config.toml
model = "encoder-decoder audio transcriber"
dataset = "short read English sentences (LibriTTS-R)"
train_examples = 26041
noise_aug = 0.01
n_mels = 64
hop_length = 160
input = "mfcc"
spec_augment = false
win_length = 400
tokenizer = "char"
vocab_size = 32
encoder_arch = "quartznet"
encoder_norm = "batchnorm"
encoder_activation = "gelu"
encoder_depths = [3, 3, 3]
encoder_kernel_size = 25
encoder_stem = "single"
encoder_widths = [128, 128, 128]
fusion = "cross_attention"
label_smoothing = 0.05
decoder_width = 256
decoder_layers = 8
decoder_norm = "rmsnorm"
decoder_norm_position = "pre"
decoder_activation = "quick_gelu"
decoder_mlp_ratio = 6
decoder_head_dim = 64
decoder_fused_qkv = true
decoder_bias = "all"
decoder_qk_norm = true
decoder_parallel_block = false
decoder_dropout = 0.05
decoder_inner_norm = false
decoder_drop_path = 0.15
decoder_positions = "learned"
decoder_cross_attention_every = 1
decoder_tie_embeddings = false
init = "torch_default"
residual_init = "none"
optimizer = "adamw"
lr = 0.0021
beta1 = 0.9
beta2 = 0.999
eps = 1e-08
steps = 9300
batch_size = 64
epochs = 22.9
lr_schedule = "cosine"
final_lr_fraction = 0.01
warmup_steps = 930
weight_decay = 0.07
Rows from block 2 of the text decoder, named by matrix and row number. Rows with one number belong to one neuron. Each number is 128 + 32 x the weight over the matrix's rms, rounded and kept within 0 to 255. All counts start at 0. Numbers have three digits each.
# fc1: MLP up (decoder.blocks.2.mlp.fc1.weight, 1536x256), inputs 0-255
# fc2: MLP down (decoder.blocks.2.mlp.fc2.weight, 256x1536, transposed), outputs 0-255
fc1.1413:066125178167149104093146113174145103180175134163120153115074193117092129112179102104069193071125127123108165154140155179106161154139101147110115158076092157153125121150169049136182099091161099109166134108142150183139132109139105073126121147137071141188080095059158163165161085144104120187137133175134102104142094148135134137109134125128073113055182175127111104130160108085122179132145094080058105102058102121186142153124166085169138105124074161109166177203123152082109189074172124143134149149126140158161116184102060162154161120125103135172132205175145162143154216140114129146088174116147209116094114153153204131151136086108106042099114122180083124132094143134099104181098118141105106157114149116087100138150111109125108103136129165153125204096107070129138045155065154
fc2.1413:151101053138118075043158171106061102099108118104129129148147130155172145063182099149103176119144199099093046182166087136187131135127106137102128143140144117092137190074161169123083203125182145139131210131142084140141032114122151180133108133071146083121083135181130108132146141115130164182121129104174123167123157111141128202077171160132119088115120136146132118131192079120139125089151137157128148046084067135106145090123126181142139132129117157061123163094139157102183142122107191107122143102143125128175131104098142188131133081149134108108135065132202118115159142134130137092172140169129122137122153083144162140098105109193127125126152102116115094120155111095200106165109092108079104125104109139143114146127153138127117119067150148159148145070080131126107125120136068
fc1.1414:151144108111151185085098196178101140115154098149167116119127167131135141123119168175118158117097135122129157117102127115123176121105167130160108091090120157154179111157130148080159111152130105120094149127071091124118131106139178132145146101168121167152117155153150144113078053126133121159152135125084124116152145134098124158131104156107152121123143139124166114121116114170139159155165143125142143147122104144124065146175159168139143165125155103135113146133134095127164119118136106165143123114134141199114164110153107135124135105143122141113138137110118126128165165168153150139167137116080193105143108103081160112154115124144097167099069142114118145113148149129123150133180139163106151152146117135108117119131134113107097090168116127141140152125124111144133097146143042
fc2.1414:130126137134103106115126118126131090139130128122177085159107132101175101092132094117168133144167083130129149119130122155126097107130113158131124157129152137120111099115119103141115097137059200127134112102114115141123149090112123157123159121117112179129152117088110100115176135113119131136146117131193139098115171128131123132111139120129093126135108149125130139132098159106149113123129098124118113147129130122136125089125131138114166159115094150138123108160141103127122130138115120124093122116118127143126074149080104118088129102103113126157137122157145171116107105081086133150144107142172119128121144106122116147128163076064105142168100146129129113119108123145133125150112115085129116123106122086139110094148157119134150093134126106145117152108108139094149113121117155
fc1.1415:065095154078140074107130128164135132175127118137089177094128188092131172127138162107034159155079118081117146124153176168145176151098143084113190136113117135079134147111128092111142099156130072104141101121079118123104106092146132128119102126166127139137097116111171111090144024128114126153143142147148148069072150157121048130135123129104121155198169124131162118115149148126135147152160136133091040132113082077107094142135213093071123180115086144142136161145104120132132144095164137198137144118106129140111141112136124119166107124160130106163155137176069064137101202161098121103111143183134121135094109099123192169167099112165138132141102137165125118068169160114186134110126047114100115120129076154091121143138100123041132079133112086135089109119190102116078073187165148
fc2.1415:155102074131132118109109133102175099143135144093214172158110114081157078173139089120170144180125150103138127153172035129093099108140134113120084199112112120126100155140090151068141156103132134138141178122067090114167150184107096188124081050179168123142131149127099111127143145178145123079125167126110122147164100176080143139133122113177173166038099179140136168143124100109140166104134135171122128100097138155102139105132122073102119123152144132163105119133161118117133126126121145125174132088122104119087152137149177163148138136025078132092127121110136121148128129166148112141153176093080140106119130147094125102155144135155161196109157179108145106178160120093083142153130135103107169083121104145131159177127137219139118147125096108120086154131085104147087125133125102
fc1.1416:071155156157129086149193098116083152221113123128162129159144109126115167143118096137120084116134191097161109093145087148102170137151091128127089078116182148096130112108210113122101108105124172140137158122105174190197060115110093114162132132173138123134123137151140113127090124140076132127050121095129122144165092139135117124169124146140180161113151123142094156122149151138078065171167231176088099137065119099135130208113156084180141057100061142112106135239114197116115159082125070105145140116117120127091188144149123135107100109203093135124123167132139156115152100130076147122143153157109127130121095197121080105128142090190172118099056112096122112108131132090124105146152076118168122097109119167202075158138159123169124105133117130156085163100163055059104139131107129
fc2.1416:110152089110138168125100085155177075128135061129108101115116138113163130158149151122141111159146101167111101145144186154192112166101098108102165080141142102117204153098125161145101112134175092106148062143087133147118170118124146145140145063195130102102110147121119141143168105069145108094163140103133129134114134125129136171154141117096125137122100113154103092100097139171140188156178083119095148150143124131062255116120092109122114161139142134203176162132178117134097138166143137095103142200135129154118128119058099088190147145069101189171132105182144142163135118160082115125063102162152169071107115088113152136205154101129115093188127140134119089117137187134124115087147136107097101138163086116141123108123138145097139087081119146139174139118132171136127130148154087
fc1.1417:098132119108163155124115129147109123099085107090129082117099098101146108121191128065164184115167161141143113152099117160078106116152128108138168120057094150127190128151087095132116152146147110161174128079112127142095106117149131155139109098203160165126124196153138147174034067102172107104160086145170101123124121151170154140132074147156124162124135146137203111137128141190118096133144127106155115068133141117116159149079097057177141117124007190115130170121143029174099120084130089145146080112095156183102116047117159118117115052161097104094127129116114137098112124148062147107108154131094105107156107162118079140142073075107110154117148159184134153123096179132116121118135142070079056096111117182140148123124146134118096107181128097174101094134123156182109169197127082
fc2.1417:153109086130160101130107072170134121081100137137131058150115155156114136137058153126176148144058147118170088076137114128095112161144117112178127191137118088107157185130100116134108084128157160169125135149059126151113112116150131126090119130034143134161142174135109145182092131133127126112156116069129114138096139110142145156140077119134151120121124174158062136126121121075164165072139135119116167132127098138111145111122086189136075092096144128118103112101126149093122137172160114113144129070142090156108126152076064139135095140090143127097106127148137189130150103156150109151154159134134094132143099173117084079150151047165058144073210125113055098150124131165113085143217093173101115157145140093103053134189070123137102098093110180112165132036109138098140115144156120
fc1.1418:137131136139135101115161130156126144162166148074123109146166129179157095129100142113122129113082145076142112099130185122118153085131164130103054138089139078089085164176120132138116149112136106134114172109071158112122161144129147120091106101148154123124130098173172166083120051163137140133111126158068144103104077149138130165132126129108161136136139102114156151129078129153156149129183113137186078147079062063171115171140134096102127151103148114124088176109131128144171136166096138122112121115118129107076144089101135176135160127104142099155128118130053092140080182145107120076147101143046148152162093116113129114135144120137139142114077137141088107090138147148095117158131085149118145144117058102105104061145084108055050147154085120121118147158166164071157134182103136
fc2.1418:136141134157183136122144081104072112089174139098126135157157194152143134176151083056150167093182149120097157148121082151099124147146066154121163115114144143088124188119110086133108139169156202130191120086156135076186136096068135157137147150150131130136096133089129117173111148092119144120118061049125163118161190092169158146110161097182080105132099123114128147095119120095145094078123140145123180064108161143128158129169104194102124127161092177103127160106142207152136110133090134104123145056127142161155141112135082161111073125161118123127095149145186103149122114128103110098107085139164117186152088127148147123142108163077143130129193161096158128103151170161094079098151095167127151141126144145093137132177135108162172080083119115106135129106117105167111144108155081
fc1.1419:055141151052146195159099188154088179123126136163126106130200148126099149119168121103120103097120150097137176088112176163151155089098177120194112157142149119138122089125101125102157067076104172142167116076178138159135070055133163079136120165150073146142141107139139153101069086179151115087139165177084093135096046154139095059088070098116101158131160105097107113132147126189126146158093109038170120092119179125133058201099172153106150156117089089099102158177127149141088135144094087126092110183056157159086153139067073147145066098132134131139129096118120117101121162118140123122054150101118173122102189135158126111101197127120192115083083107144118144090129187155163121139088113121124126109107102138114169109121140076113135010142141104150084140113143135197118083149133083
fc2.1419:175135116125163101162070158208150127148178104130147097100140053101087111167091156152107081143068147159226190170140134133126182145148130127130109161142145217146134103177094164139101079115138075072158121097160166142108136145102133102199121102125138067111206184126173169077088055097159068109129062134066072098147087149122120083172099066120127196130127128092116157198150160119167082144128112123172143089161179131130154159148150177153163092086190109160154091095184098089082151106084104091152138083156111181158128146136185216130083141112177131071193110122111091123063091159139132093144095033118099139074136150073108154140154197105128158175161149125150137114125130097132081126138199133087183189166157174142111159116135086040166100106130097047154115075104166119135156088128109
fc1.1420:172124140102195102104148152126157130076182095108094138147139134100126085153147107080099102137161128126114106158153100103145091144159065174086161084124141148091121159114178171142124115142075144049161195125065126129109126089110108186191171168177115126131100120213122133128076075146115189060129149104155104132102144143081130160083110167073073182118137109096093118109148096198120097120132098151134126123168179144110160110074134093146142170113100140168131161155120140086121160033130108154126129084108148123107064076102160137134093155153105149157169138163105124157178169134117157122125130152101152065110118136167160133212156167130122104036122156174105184117182206113071184124111150138098050141167128158209111101180136168172070100123179148163143131158096118187142112175113091
fc2.1420:145074153148137109163158101144070147138077094183185141187137155050160085110080142170129167131149144055180143106032118102083168077146153104174151126161163129171101126086093166150103047148135147122120146076132041153121087096154056080136118148099151133137104164126130128158137146154164127078077103063094124105180136146193141167182134141170123159108123099078102112096112167065114103141140106117156169162152138140091106152119131132166127101105090108082130093111168135085120144206201142172140090097151100147136152073092170191149108136072186099155114115106105130099151105129123129151118192104162119091142130156119080093188125166187156115095144140154149104139110106130119066135101059124103154086072125131164177113177079185020149162084098103115092135130076137143134169153119171
fc1.1421:111149151122153151101104159158153157125147123127143141117181106104106087126095100109127129124145169136131136061200128138108120035109080170141152126130158148144116124188105168098168091163160148162195090080097148107162106116111152069116176084116141119105143133118135083144117063128115120068153137107108143138158127118161118105152116148103154134095141120103129110115100090131166130133132091117179127114144128121121087162173144127166161128086111103148142169120066202150120164132135122127096082171122118162144142143134122095099103118124101127085123097130124158121190115138137130129128130116094095131102169100095124046131089115110083156159110101153094117137102115160139156191142118080145156166106133068158099135159079136105137084083074129048077117119143097122120163094118105
fc2.1421:161133180160146118088114124097137165117116147110115127113123166131102140136121165078064138120136142118082140136158135116101138108090155178116166191122066104181115091132190142175151110109127122152136150045152087135124117089143131124141121164073149140108093124149104080114098134123123174078145158079119099132126176147147086116109104165129123154136143079085124148127111135133111091123114088155107137152089087127119092137172121116108176126078159106094123111158126164166113110081115133152135093099119135100138150142097139133105172072144105139141112186068121117054136148096098131116114107172149161136092176114096123115085093120057150121124126118165114147152209119105138158180109120087146193138109089181185092115144113073181130152085101128128168151126179160177131104143138097
fc1.1422:169135161127165115117089127140136146145159191099104066169141123162100050156081101142090134101071070123145100153034077162127073109167099115105065140059125077179100114177146162149212122096114123089114187053116111159149084129153157148178090136125103186111110124109069180093096120167192134144085178157170138118090112142165124165132141121045163171132103118136204181102104155106138102182116096093157109102121094101147087180065040113111095155131121143132106195141157123075134169085109141127148126107081135099101113047107118186083110138107144142172189143161078082158179156145094182077112094128059132118107133153159149169130170193185067209102100154150072155156094120124101178155066092170137151207144152131173129028186143139124080173104133115117141115172099143120106155124071078
fc2.1422:125143116060159118120139160103147157144097127168129131160112199212210219139131122141075076102097111132100083125137149173177090160162088067053132046156105071107138133066019117149093120255110091091164108092040161136154120124110172151114122188158093116213101130197168021110108142112123138176110170201169128097133187160077119206166142107145192049134139148112101097157148124147161156109133143148109168150123072171202098082120160154175126146038170111118097102145159126145122084059074100136130183089099090181223125130136148101116143100121181140115090111139223140116130155127122148107093095181116097146110100140054091116060066174065120120131040120106163136156174104078091108165143159170237164143169078173089118200153166114181152114109198172158179173117155128149084111099096100
fc1.1423:065148126100156148112118119143131159134150176103148121137128140155179115181055114152138100087197202147124107079172151148106148150129103053072139117161224089077186184099119157033115122142151086082125148102083160134126149110156110163083098089149095150134116153143150186124033078139148094154143115157110079137145096163111148093134098110116114124121121159081145121137099124157104161101151124091194106183102152123136140112099152103139151126132116128127135175145087145154140136096144152090110144090090095131065087147174133149150142070131086132136092178145113138126149108156132132149114140125128191197133149112186170049151124153140156108081088121172066101121175154073160115148180089111074140097125113042085056136151110178163065131111097103154122104088146123153151130094113105
fc2.1423:148097134146142144175151166160131122163108139118108124145150087106090100132098136132126101133110040142167166153168070123127117124119080162142093141140099175177131078124124110172116127178129090126122172140153140177101149169125127167163161185129142121107152135142071101145140148108146172100151170125109136093072110137176101147122147144132177135102169102157180131096131085092151127119107102138144103092147128116099149143169090131154083132112173152098147118134114140139118142130078105143115161184145118116183104111132153087097151130153152137129140112104102139169049120108095158097156097136149098130136077078154166199060083152104089121114174150128150054152134144172144088112102153101126140162155190164168148122136172148122177175109133086116125077152127154116100136132065157
fc1.1424:130146193157208123084090093127163163176163127125101120146118097148146087158076141092074172124143159134118112076121082170166163128096151138060074143066138115104117089108159155114161072137136099120142171107133144173177089126155115128079130142113111155129125088127118120108181119099110125158102114050108182103170119131152078171165103158100039130153162146132142161123061113151146074130096169151082144078101132068185165170145133110162108137138108124132151119104141141091093129083132121127132156148059155116155130068143113128101115179075109082153158134122129107169109146132068130052116144138122128126106136134109186170111107142177071096189143191106094098108200131140114123177111093140149143185123130112203074107128153129108105112041123122096119162171112115117102137134088116
fc2.1424:166111091127141113101155113060152151138095137128025130163155142174139093158074081119126132108148183153149178108109091154070067098113121170136106155167172168115138098090139073104168099156149168101108104227165118147146110152073091141162087135122165126185163145142089150132160181153142136122105116111113173120082164093164188127134109135095116100139131175082106105142153114125121101051103103137162162126100179169164129148121070151162122135166107061153115148122158211151137131161126165127131136089176114116185137153200207173107084196139133104164123159122101150097123121154155145138144122155123178155169147164151142130053190178170090201075102135124189127171199129094093093121188165166133182118186195131128083132157092123112054141134161115113148092142081135175071137110124150
fc1.1425:107157122141178155137114117194113151102107111085139115118147178180116103165145074093091140072104148165107173120169107153121153092121093137104156133073132087138154167119153124161145153102110153152150134049154127114158149141122138124146147141114159161114149112134174125173112092122134088145119146113186115105120164136150132122122154094148160132085126067117108126124153165138057157122129121120143117082132124152121101176119120098113159117145121111171126218119077170104141113118109130125127081151100130107168200123109132172129150136169103141150099178174103088120150170117153139124141096084110142156185112165149115098133190129124122149117063118114128160137143111173075108100110120129136155117127142201158190088162151095134134064092153169138155158094119101133143147179165066
fc2.1425:151076147155088176117111147155120137078058145138150161097124123159163143103123148160155114156154103098136120111141109146190136132089128105148112120130137171129101171135179171107078106112159120119123140167125117131095123116090131174099121118130132143116108124112128090118133132144150163074130171150099133124117193102126072119082124139118090150150117107119172075085090109118131112153154152127161111152130129124073114097134186144167148154112142146121101096134187092124162172146125137153125127074101129102151106150136106150167136149097146150108125108112111162108106113117111119136100165154137117160154126126145144125112094150129085134133145165121144171149146132109116136121099125094154070146144104134087149121154095079116134162148119116138150135204140105158164082133162144
fc1.1426:122117100215140165112135102101130153040104160120132145112089103104224146111093121139094125136094234074134115064149107131151180095044079109147073150119064120115091113136179139164235105069135209142188156108099185148109085160155106093198114084148094116178082172144132062131074031175164198157115119174061123106164143139173153180107122158087048151095136112056146114068121182143170130149113090120109164124118120086187088175131145157156148144110077151153197110160091099134182086162145069116129118152167121140055120090122082156122070120110131110133148109157148127120164141150091165141057200189148088177112152113116106069126110143151114125099146156122086091139122159141117185092116128068095129152136089118175139136158120105055131171055070138064125116152142131092116156170066142
fc2.1426:118105161241166112208165119166140108135131148119112200092185117098108124095159111166170136122079093188097139164118198191180101158075121109110090102139189131078053065074145088135146127150136060172078116194165121128143132117136146142129083087184089173144150066106126087059118155029141130234107139090135144125091117086164093124221106116143148123189093121145140119083119099078081133150089125116114183162119137109177140104101151163145153160121159164175171107173130110132113124082104122154107097212128146110217061078176125084101163110096122075138155157169141134223116115048150105060103178159173101157089154147184104199122080102165106127107164082193172114148125042125169167132091133140154124160115089131183175120113129037107127136169098122177103093148112092104092155086125213
fc1.1427:124207084106109083130126098153149100136155140056136159111176141132084093168186089101132117155146161125095125131180127158125101140187092141136185114114164139132094156106149197152139112086096198125157160066079142139136146098097113179142145087079135137138113139109109119209113117212122092078119150125163162118172172159162132137111170178101167187090124148070133169137054159166163113134120087097217113097140150078163115126101097088107098117092112105104038117106067087063096155120062094101118136164132167138118114084060108069191123162112067123078120156131127164157164172131147137137145154104163061091076075166127148135137200129124149113115109116142158138038108209141102094108085105096126103153115102092149151129113106176069109133096106147192096114126151119094125118159066134
fc2.1427:116124121151156149118107167124126107138150096143137176101119112118191140149122123122127169138114112178116110066106154113159135182127180125174104109126144105113165133151130157090165179110173090090117144157128125141117148131147139130117123138179142143143123117158112160110140119088156104158150156114130143128149118113150164137129109120093121120139138109114123111109133078152107142118130165135107170113124097149162141122130139106150084121118109098131130088117118132124111100155203127163156126209121108140134131125217082145101128105153124129133098113119177129125152117123113061131105151096123141112133110089123103132126129127189110169115185123133076118136141132108124116107125169104108202149093120110133095111199106061131110122162137142121125042211142106159148122150156161
fc1.1428:101149124170154129145076061187144137149110118145107153146103095149111163115139101094160136145127130101144113075118137139150135127134130103087149038084090132137087177107123117108128078101133150090131180115094115130172100097164140174080080211112100186152067083170188188105143053195147107134070086141146118123183123153122127119112081095125119082132190118110131129136137157121110098139162182092102118084119085118125112184091141061130135083116113108075158119131107153139158106144157174152158084067113116129121163122085160109116098036205135129202145139166134116100125107123136086141103137117127152139078108161126109124146125100134143109116161096172096101152175100095122090131144110126126146133090073158132155083192113119152147122114106131138078097118114174119147135136161050
fc2.1428:149139123090065101116123099147130088113098076144116122112124075175129145120105168188151099176145179151118125120121143143148129133119129123112136165121182112177155121089109180165101147164107139078053119139091147123152190115130184127179130187104109093146134104176119151190150127143118120137125145091129077112113085156144167135115142121106119100088156162120117091159142056109181166119165079048157110129191116115120171105151166070198078158113107124146137111096087143105123148124149126112120127160164162142098131164127125176168125140094150174149125066164125150133138138175150120106126126126126070114081134144145127155127090172134107151141118129085134115125084133156060145111156084112108106116158189137163162161091118198114145157142155164147098129157074151146106082121135155
fc1.1429:130164128100182157112107133103168162198113143177105081116108164081159081137078167103088127113129176124163151122119101137123179177079115124130157132094156149153151098148115145079146099096145114123142135115108143149122112082108176139121123122121117146176112122089167106114169095147125097077086118142157101098149054151112137159120130146130101096139172115120149177153130172144104155082133132119103115084111136153167092204074149109172113132137091120156166145130145115114100131115088119145104152124090118135153148061125125149183098099098158115136133062114140114144097140141068110158105173125095158107124177168114094113141064111119175097133112126128097091086152132138089129109145157159139142075132107168107084123124047084117104103130097174059067147130130120103129132120093119
fc2.1429:156134126149127108081122169159128177114121131096161102145166142162118164126114157158135089118172169153137084064156111110123159086134140174136087091101140097160163126132135154104087177132120166125114107056135058111087094126156119099143165102108119137127118121164125161127072133117115144109090141165156120167140178145201098106077148115162082106151126087136157130160158090184131088153187156138103136070142138136128104157134110168148163172078149096141120094153136089169154128099135121103115112071140111147154182142107178067122126109130106142127083115101143148102136172080149126087164091138134150142132138093162140151092045159135123139148124105094044142090162116146114099136153117121122093061072154157131122121111143141092088124103160161159125085135133096115161148081215113
fc1.1430:082128140156119076171217167126097170107126141117111176130159133182178151118142063139069136168047112086100104108160146149157150135110091121070162147093144082122163123167128109122157133083137093163135129143080111136155088108130148111148143117145082146084089124140153091102135095126145112151142156099096092136113139149125114145118115135195219164085127107108101156080166085147149144118111122130117065103149113121176048174115173113107088181151141148116104144133090134146156121126089142088170066139126092152131165097132166119144115155140135064177169153139071172111179140187087156103105127096135181182096107103181205146127144178149150140130083128092132120163124176068164180132164095103098125109199165101158162115121154150160161154155114093142160095169170109109130095078128142
fc2.1430:144153076114160064079114131087077071139083077147152123148065134159090135134134109142125152149110118124211093130154134065116157188139164121097111168175091131133122141112091099129102135131093069126091115151098193157141141134137104130123129084100140086152143147157151119171158136188142113092130113175165159085176079110127151157144108164145162122121107107177055101159187147120200116122148133127130160163105099210102142064137113098132117116123110128171097120084129091090153108104143138132178125075134076116158153144145017180123150120210190163063095103143134161119176153136185096174146156126122104108113085149119121098153120065161100122099149143087105104123110116149122109126127123125143145108161107135131033205142082160093108109191061160137069114092086146129124166126140147
fc1.1431:135083143126168139113161108083156153151167108138110116157133141143146134142086084135128110105083132091106156131117114111130141154089114100068192112118139141167185184123101157124167100112128112114128104126119111127142143108127121155141060071193070132148105105115156109156143091137122137174162098157173128101083112130104187141114146155104110139148145109093065133144194161147088064113111129102179117144105121109149135148098136164171100117110122127160168110165075105119133145118112097111120129176115126186116167081171134056169133134154104129173170128156110134153139118246069105120074116097119144100051056188165151147168134159155130134130118129144123117102179121122126121164150135095125149162210131080125150140165148163144132176149144124127140028118156176147126110148068142
fc2.1431:099195150083112132166152140153124095116120098147104176104135159138078182205104129094088153153141141111154105132149160146120116124178141181151063091153157117098114089126146153132084107130089151168161114084131148111163151112138116109132098173127145142102106117140098140058110119167137086114160133126109128144208126139159067144058149053132106132115137155127117131158177102135124151079175112133103126107090108120133098148087164110100085098114134046095119121098076160093173132121129088148141104066134114141170109138134125154079183125158145130148166128087117120065149176084120110134166090121094137120159076131137135131121114081076134168061107108118157148139162113099138134114109120105132085085090171119084165126095150115072116109109120130151130120126115086141073136099155130
fc1.1432:168134113148166112160108047173086130164100087142138118125130111149082118128160117115109128126087164142170148108135086125124176132141161125088134151142100102127121161153097117140176126122154124114151147105147132125144123132161194120155128166096117137117127160178123168149146110109129111131112134088126111134108143119170133139140097090178126108118158079119110160125138130188101143116114119136144141122101108120147149145141092152203088070085135123112129182099115130118125118097110104132116065155140179137122131105144100137114104066117150112135137153109140153174163127143142142134093128100127111160171097137156153149148115171180123156135139139143126170113130147127101144146142145169145113175173103154191136123148171114091094083112193129107201151083098148114119091176087113
fc2.1432:127118125123075119132094117085135163139101119188111127177134136139127115108116112117130089094107055082128158103117134135161109130091128110113129113111146178135076109089136114121162086131100174114119088165166147157146103124110125165100094116152147089177148118125145106100157182154128121137176106153117143154123130129166138094098148140151113103156156140104111127096132143151114101124109145138123091101155147125105071114072103114104131131151175077110111123133166113151145105145091109149143154105127139145127156128155142101143123177138129142138136180120068122126143103128168129138146122130149095106091076163118109181117152138144092137102096123117138150126142116091173146173148149134166155105171152124108137127156144148108101159153147131167129025151138141135147117122109122
fc1.1433:143129181131187133139142071157148142155196123157144135150139115162161077103099105083110113106096095110114140044169153132163182124150133145119095131117102129155100110191071152129216109137166126089166097130067101120164132103113134088084133149136117137104074113113154095145206119132148094105134152086107113090158100121166192124180124160127132158121149135071162122141069142182134091155120120104099093137076129076109169143111151124171121111097086090135127149112159114083084153090141120154114115118120132133133215120165095100140156133119140081092138094149063181219085179177123158080064155140101151170092132157139150100153117099143109074155155189094063131100091150170088105153067128105138103161131103092139102109133088141096180061161101188103066175120133162122217151169102134
fc2.1433:141118084135125106128126157120102100158130084075119119139186113164144082169148021146124175073106218129084192162137152144142167088156114074108157140079140147178105167139116110129171097180168180127107098130125133146151129180043067128114128120095134115157163122146122124066083167148165160092104137152142101155152151122128161130153084114083144130147072098123084109080109162065100133136106120124156119129158143088114096159149097108105129112122157163140119133070154143108104111098154145163126126131143080158132063120138091164110089176163079121044137168148080117098101064113136066151169147128101090120098099153124102105128169170194135119060132143108127107147075116060081152166167029194153133076159159097077154123114160056097103175131123088191161150206098072170083106149124112
fc1.1434:154145153156181108139100135138155137120172144071104118097103134153123105128091095141102144140093116142129110141151117200144154167117111160077112066101049163191140149131137145174157113140064162129143156109082142189170174120166123147181169083117073134131023142189156106080153084169119128144142123167091104149168110121180147143167140142144097156139136112100111132098131146151169072122115183161148172103076098140211095132205117127138100202152097102123162167185123164153186139124131129097169178135113194154126106068161156121070101131142170103124197122149111128165167121153090119108106160068125116114132173131142136174134104109126117114134067182162125133113156186098128184181057146125085146123183186158196154079165139097088066067084107105178076067180085088113148119130066061
fc2.1434:095087128145083143139181172160194090074159138135109131098162122171164137171149129193116127172117175140153133100170170144089125179153143148122107143132194038132098078163114109111166190165177098174071104202143059135208123128122139166082144141052136163059176110106120153125131159162080157073108122106152106116139117088134106100204049036134124158101116140136152129064123100126117148113102098153092079203144052174118177129101104106087143080139140143123120123159157055078126159080201158183191044094169063079189111136181089200127135113121092059147092130162071095137177129142148122147107162097075123155106175158149115106162074147158134130176136102132139103144136078144121108101093097180156085160140158211076137142074102138069104102172160120104080156154104097183113110091240098
fc1.1435:212110125161206136083128146150092102141127073084081072087114123108133106171149064089139172117119104161146154091083167160109119109072090160110179113124148181134152192103033129084143148090121165100173095159121151158101153072144153119127174193197065111085142102166131199157144080135168143085173158129156074144158051096126140205146133120087066141151116118140123152156124109112153132162127115060125182077117061167204125132187166148185104145119123222127146167103131136087078095141092100144114138159152173170109119075142132125087064111160138108078159133119098110175178115122127117123076147102091163124154089149160125147146189104084144078120148121121126109148109140093078113123095107074118153132172088156168152100127075079152147103160126105155120106196082137170134075164105136
fc2.1435:142108161159134134115127093120086100093103093114140213130153130190163125109162199197150141221119116136056080116163068056173078145158120073131137186144176096161134088145163134153094160181150143096125145187090136103116183129186156154113125119145085192148121078152082119079146142129108139162107177063124082173112135078099124096197108111192174104121114144135100099026078153086166099121111078122086124173124068158136130150106166069124108198081043076127152092143129102110150130181241118204135047152169077158112112119141095184089125153110099102157125157153204164049183093120131176124060158167105129106151133145151064093094119220143175179145175084132174195126086135068161117071108070181179127149043118074136169078086128084135179127119198123144112144180111105155135115099158190
fc1.1436:112162145144156092151108170145104152084160161097142131115099118163142143142120126088125083131118126126163119104103142127114098116158141136115095126064147135096085090131156158140106141111108187128146118121102126179143167121138097096160103139135146116110109116156117105141145109124119144116148125139059156137188109129161119119157113132113078141106123154146097155130130113151109141131154118115119116123089160119128148136197139150148094137145059120128138180143144108114151139108102119135138126133113133119117080141193131108114118128077112117147144126121128129156134152143168146130119132137107122122078110132174163157159175073157129170087166149138102123170139177144121176133092148106099144128113152135133108131152127133137129171112131124102098125151096116091112147149124141
fc2.1436:122115102099134151149145107116111116104103128177107124119154156139139148132113132110105134088107133135136164133166095114149166141118106127150135160117133119173111149091117113122133135116150148121081133135163121106122094123137122142126129155122146147146109122098134119136088147141140124128114100145138122146192148139083142115148165126136119116121136127138107142107147123103115166115134153132132144122129133132066118133144096129098151116104136135113078105155098145132156110085132131134130132116132122125163164111096135109141114137118142159110101130133122157117117149147139136157148141127128115120155107155124104118098105155149154132078112117130134176138126065159094113143141119109160130102120170131096140153130092080117142149122143110137104105125183103146131114129128109
fc1.1437:102144152139140147091156111129132120190117164138094063197150141079130159185110121127130094119116193119120126087061122087136127112032135137146108104101180209166116121144146154131124090114141173100133109136120145178126130102088063099097135107161106098159144104145129143110152126201130105106055140118156108152154116139092113105113099105100095125099136117150127154141123166139122139164170179107120126073020131135160092178103167106113112105068109101128144155146101098107156147121076074119153119134127139137117137150137137154175099135167124112144140130094147136138122114106133123119076151167107161139134151164190113126184129180127180126128077150140112157119088129082117184132081093054183164113152137170157088152141097075119095144102090096143174100126190120099101127169150080
fc2.1437:103130082091159134150134100162121123089094103108136109105183143091150103153123072169121188150105178126105099145112123119142091160118155129153207081143145086127163105159136172117090120161176091173124160095197080112156141114098118120097120061115100111116140123162155168181164142148149137127105127072103122152060174102214129172165100086154121133118113120096135189115117044122107156119122076109105171112161122085139144130151125198121179135199139115177147152111139132119125138149103179099083102118121154173125096132151083153154183109102098094113100166147149107160155138094159160155115098136136134164179183125148129139194149141117158129114154136133135153087109175146132109135180064149125127147140116076123115157134109143083099089123120142126104143113106103124113171156107134
fc1.1438:127134139152117085130141150129109120090130108136074109075143152096164138073107089112058162118112151124099139149175179151124143111095083147107126086092157152128161097129148137153141115158186114117182145089115133190138163118110095059127134071138123107160122112149130147157152075168100144134187117135197170117111092116170155138121137094107070116118129152132142162136139078172155125136114184080183130105141119125122141156152179153135117149140090169137169148152013125108169121085133139109103087111095133143128168149185097128151136141111149105050136105118131121138107084196108137129099140147092115180129137140171161114161076096102136122087124122148169145113115164163124142157072076099127117142141105093083107168153132120105130109158073159140126085159153123108145063139165153
fc2.1438:121126108108130121118120120173093131119136119092147143169108107114157098172150152152171118143084082112132109114113114161169095111145161108079107115115109076142051089105165170116116110117098101063118163117179140128117132094159130115174102141164142169164095125153178127137090136184130111128199135146107142126109157155114142110161117134172154123142153134141081113146169134101099092132167092105061110165132058128162136081079130157058151130142159040164152124174145108138150119129123150117133208086112102112142099151133191105155130156114140117172149125125128141112153165138136171183109128110170181116203135121114110128143119183165159117121237124153093166139123098115084148146175181110153138107122141127165139193144095125127069163107128135124156094163182125084119120198076140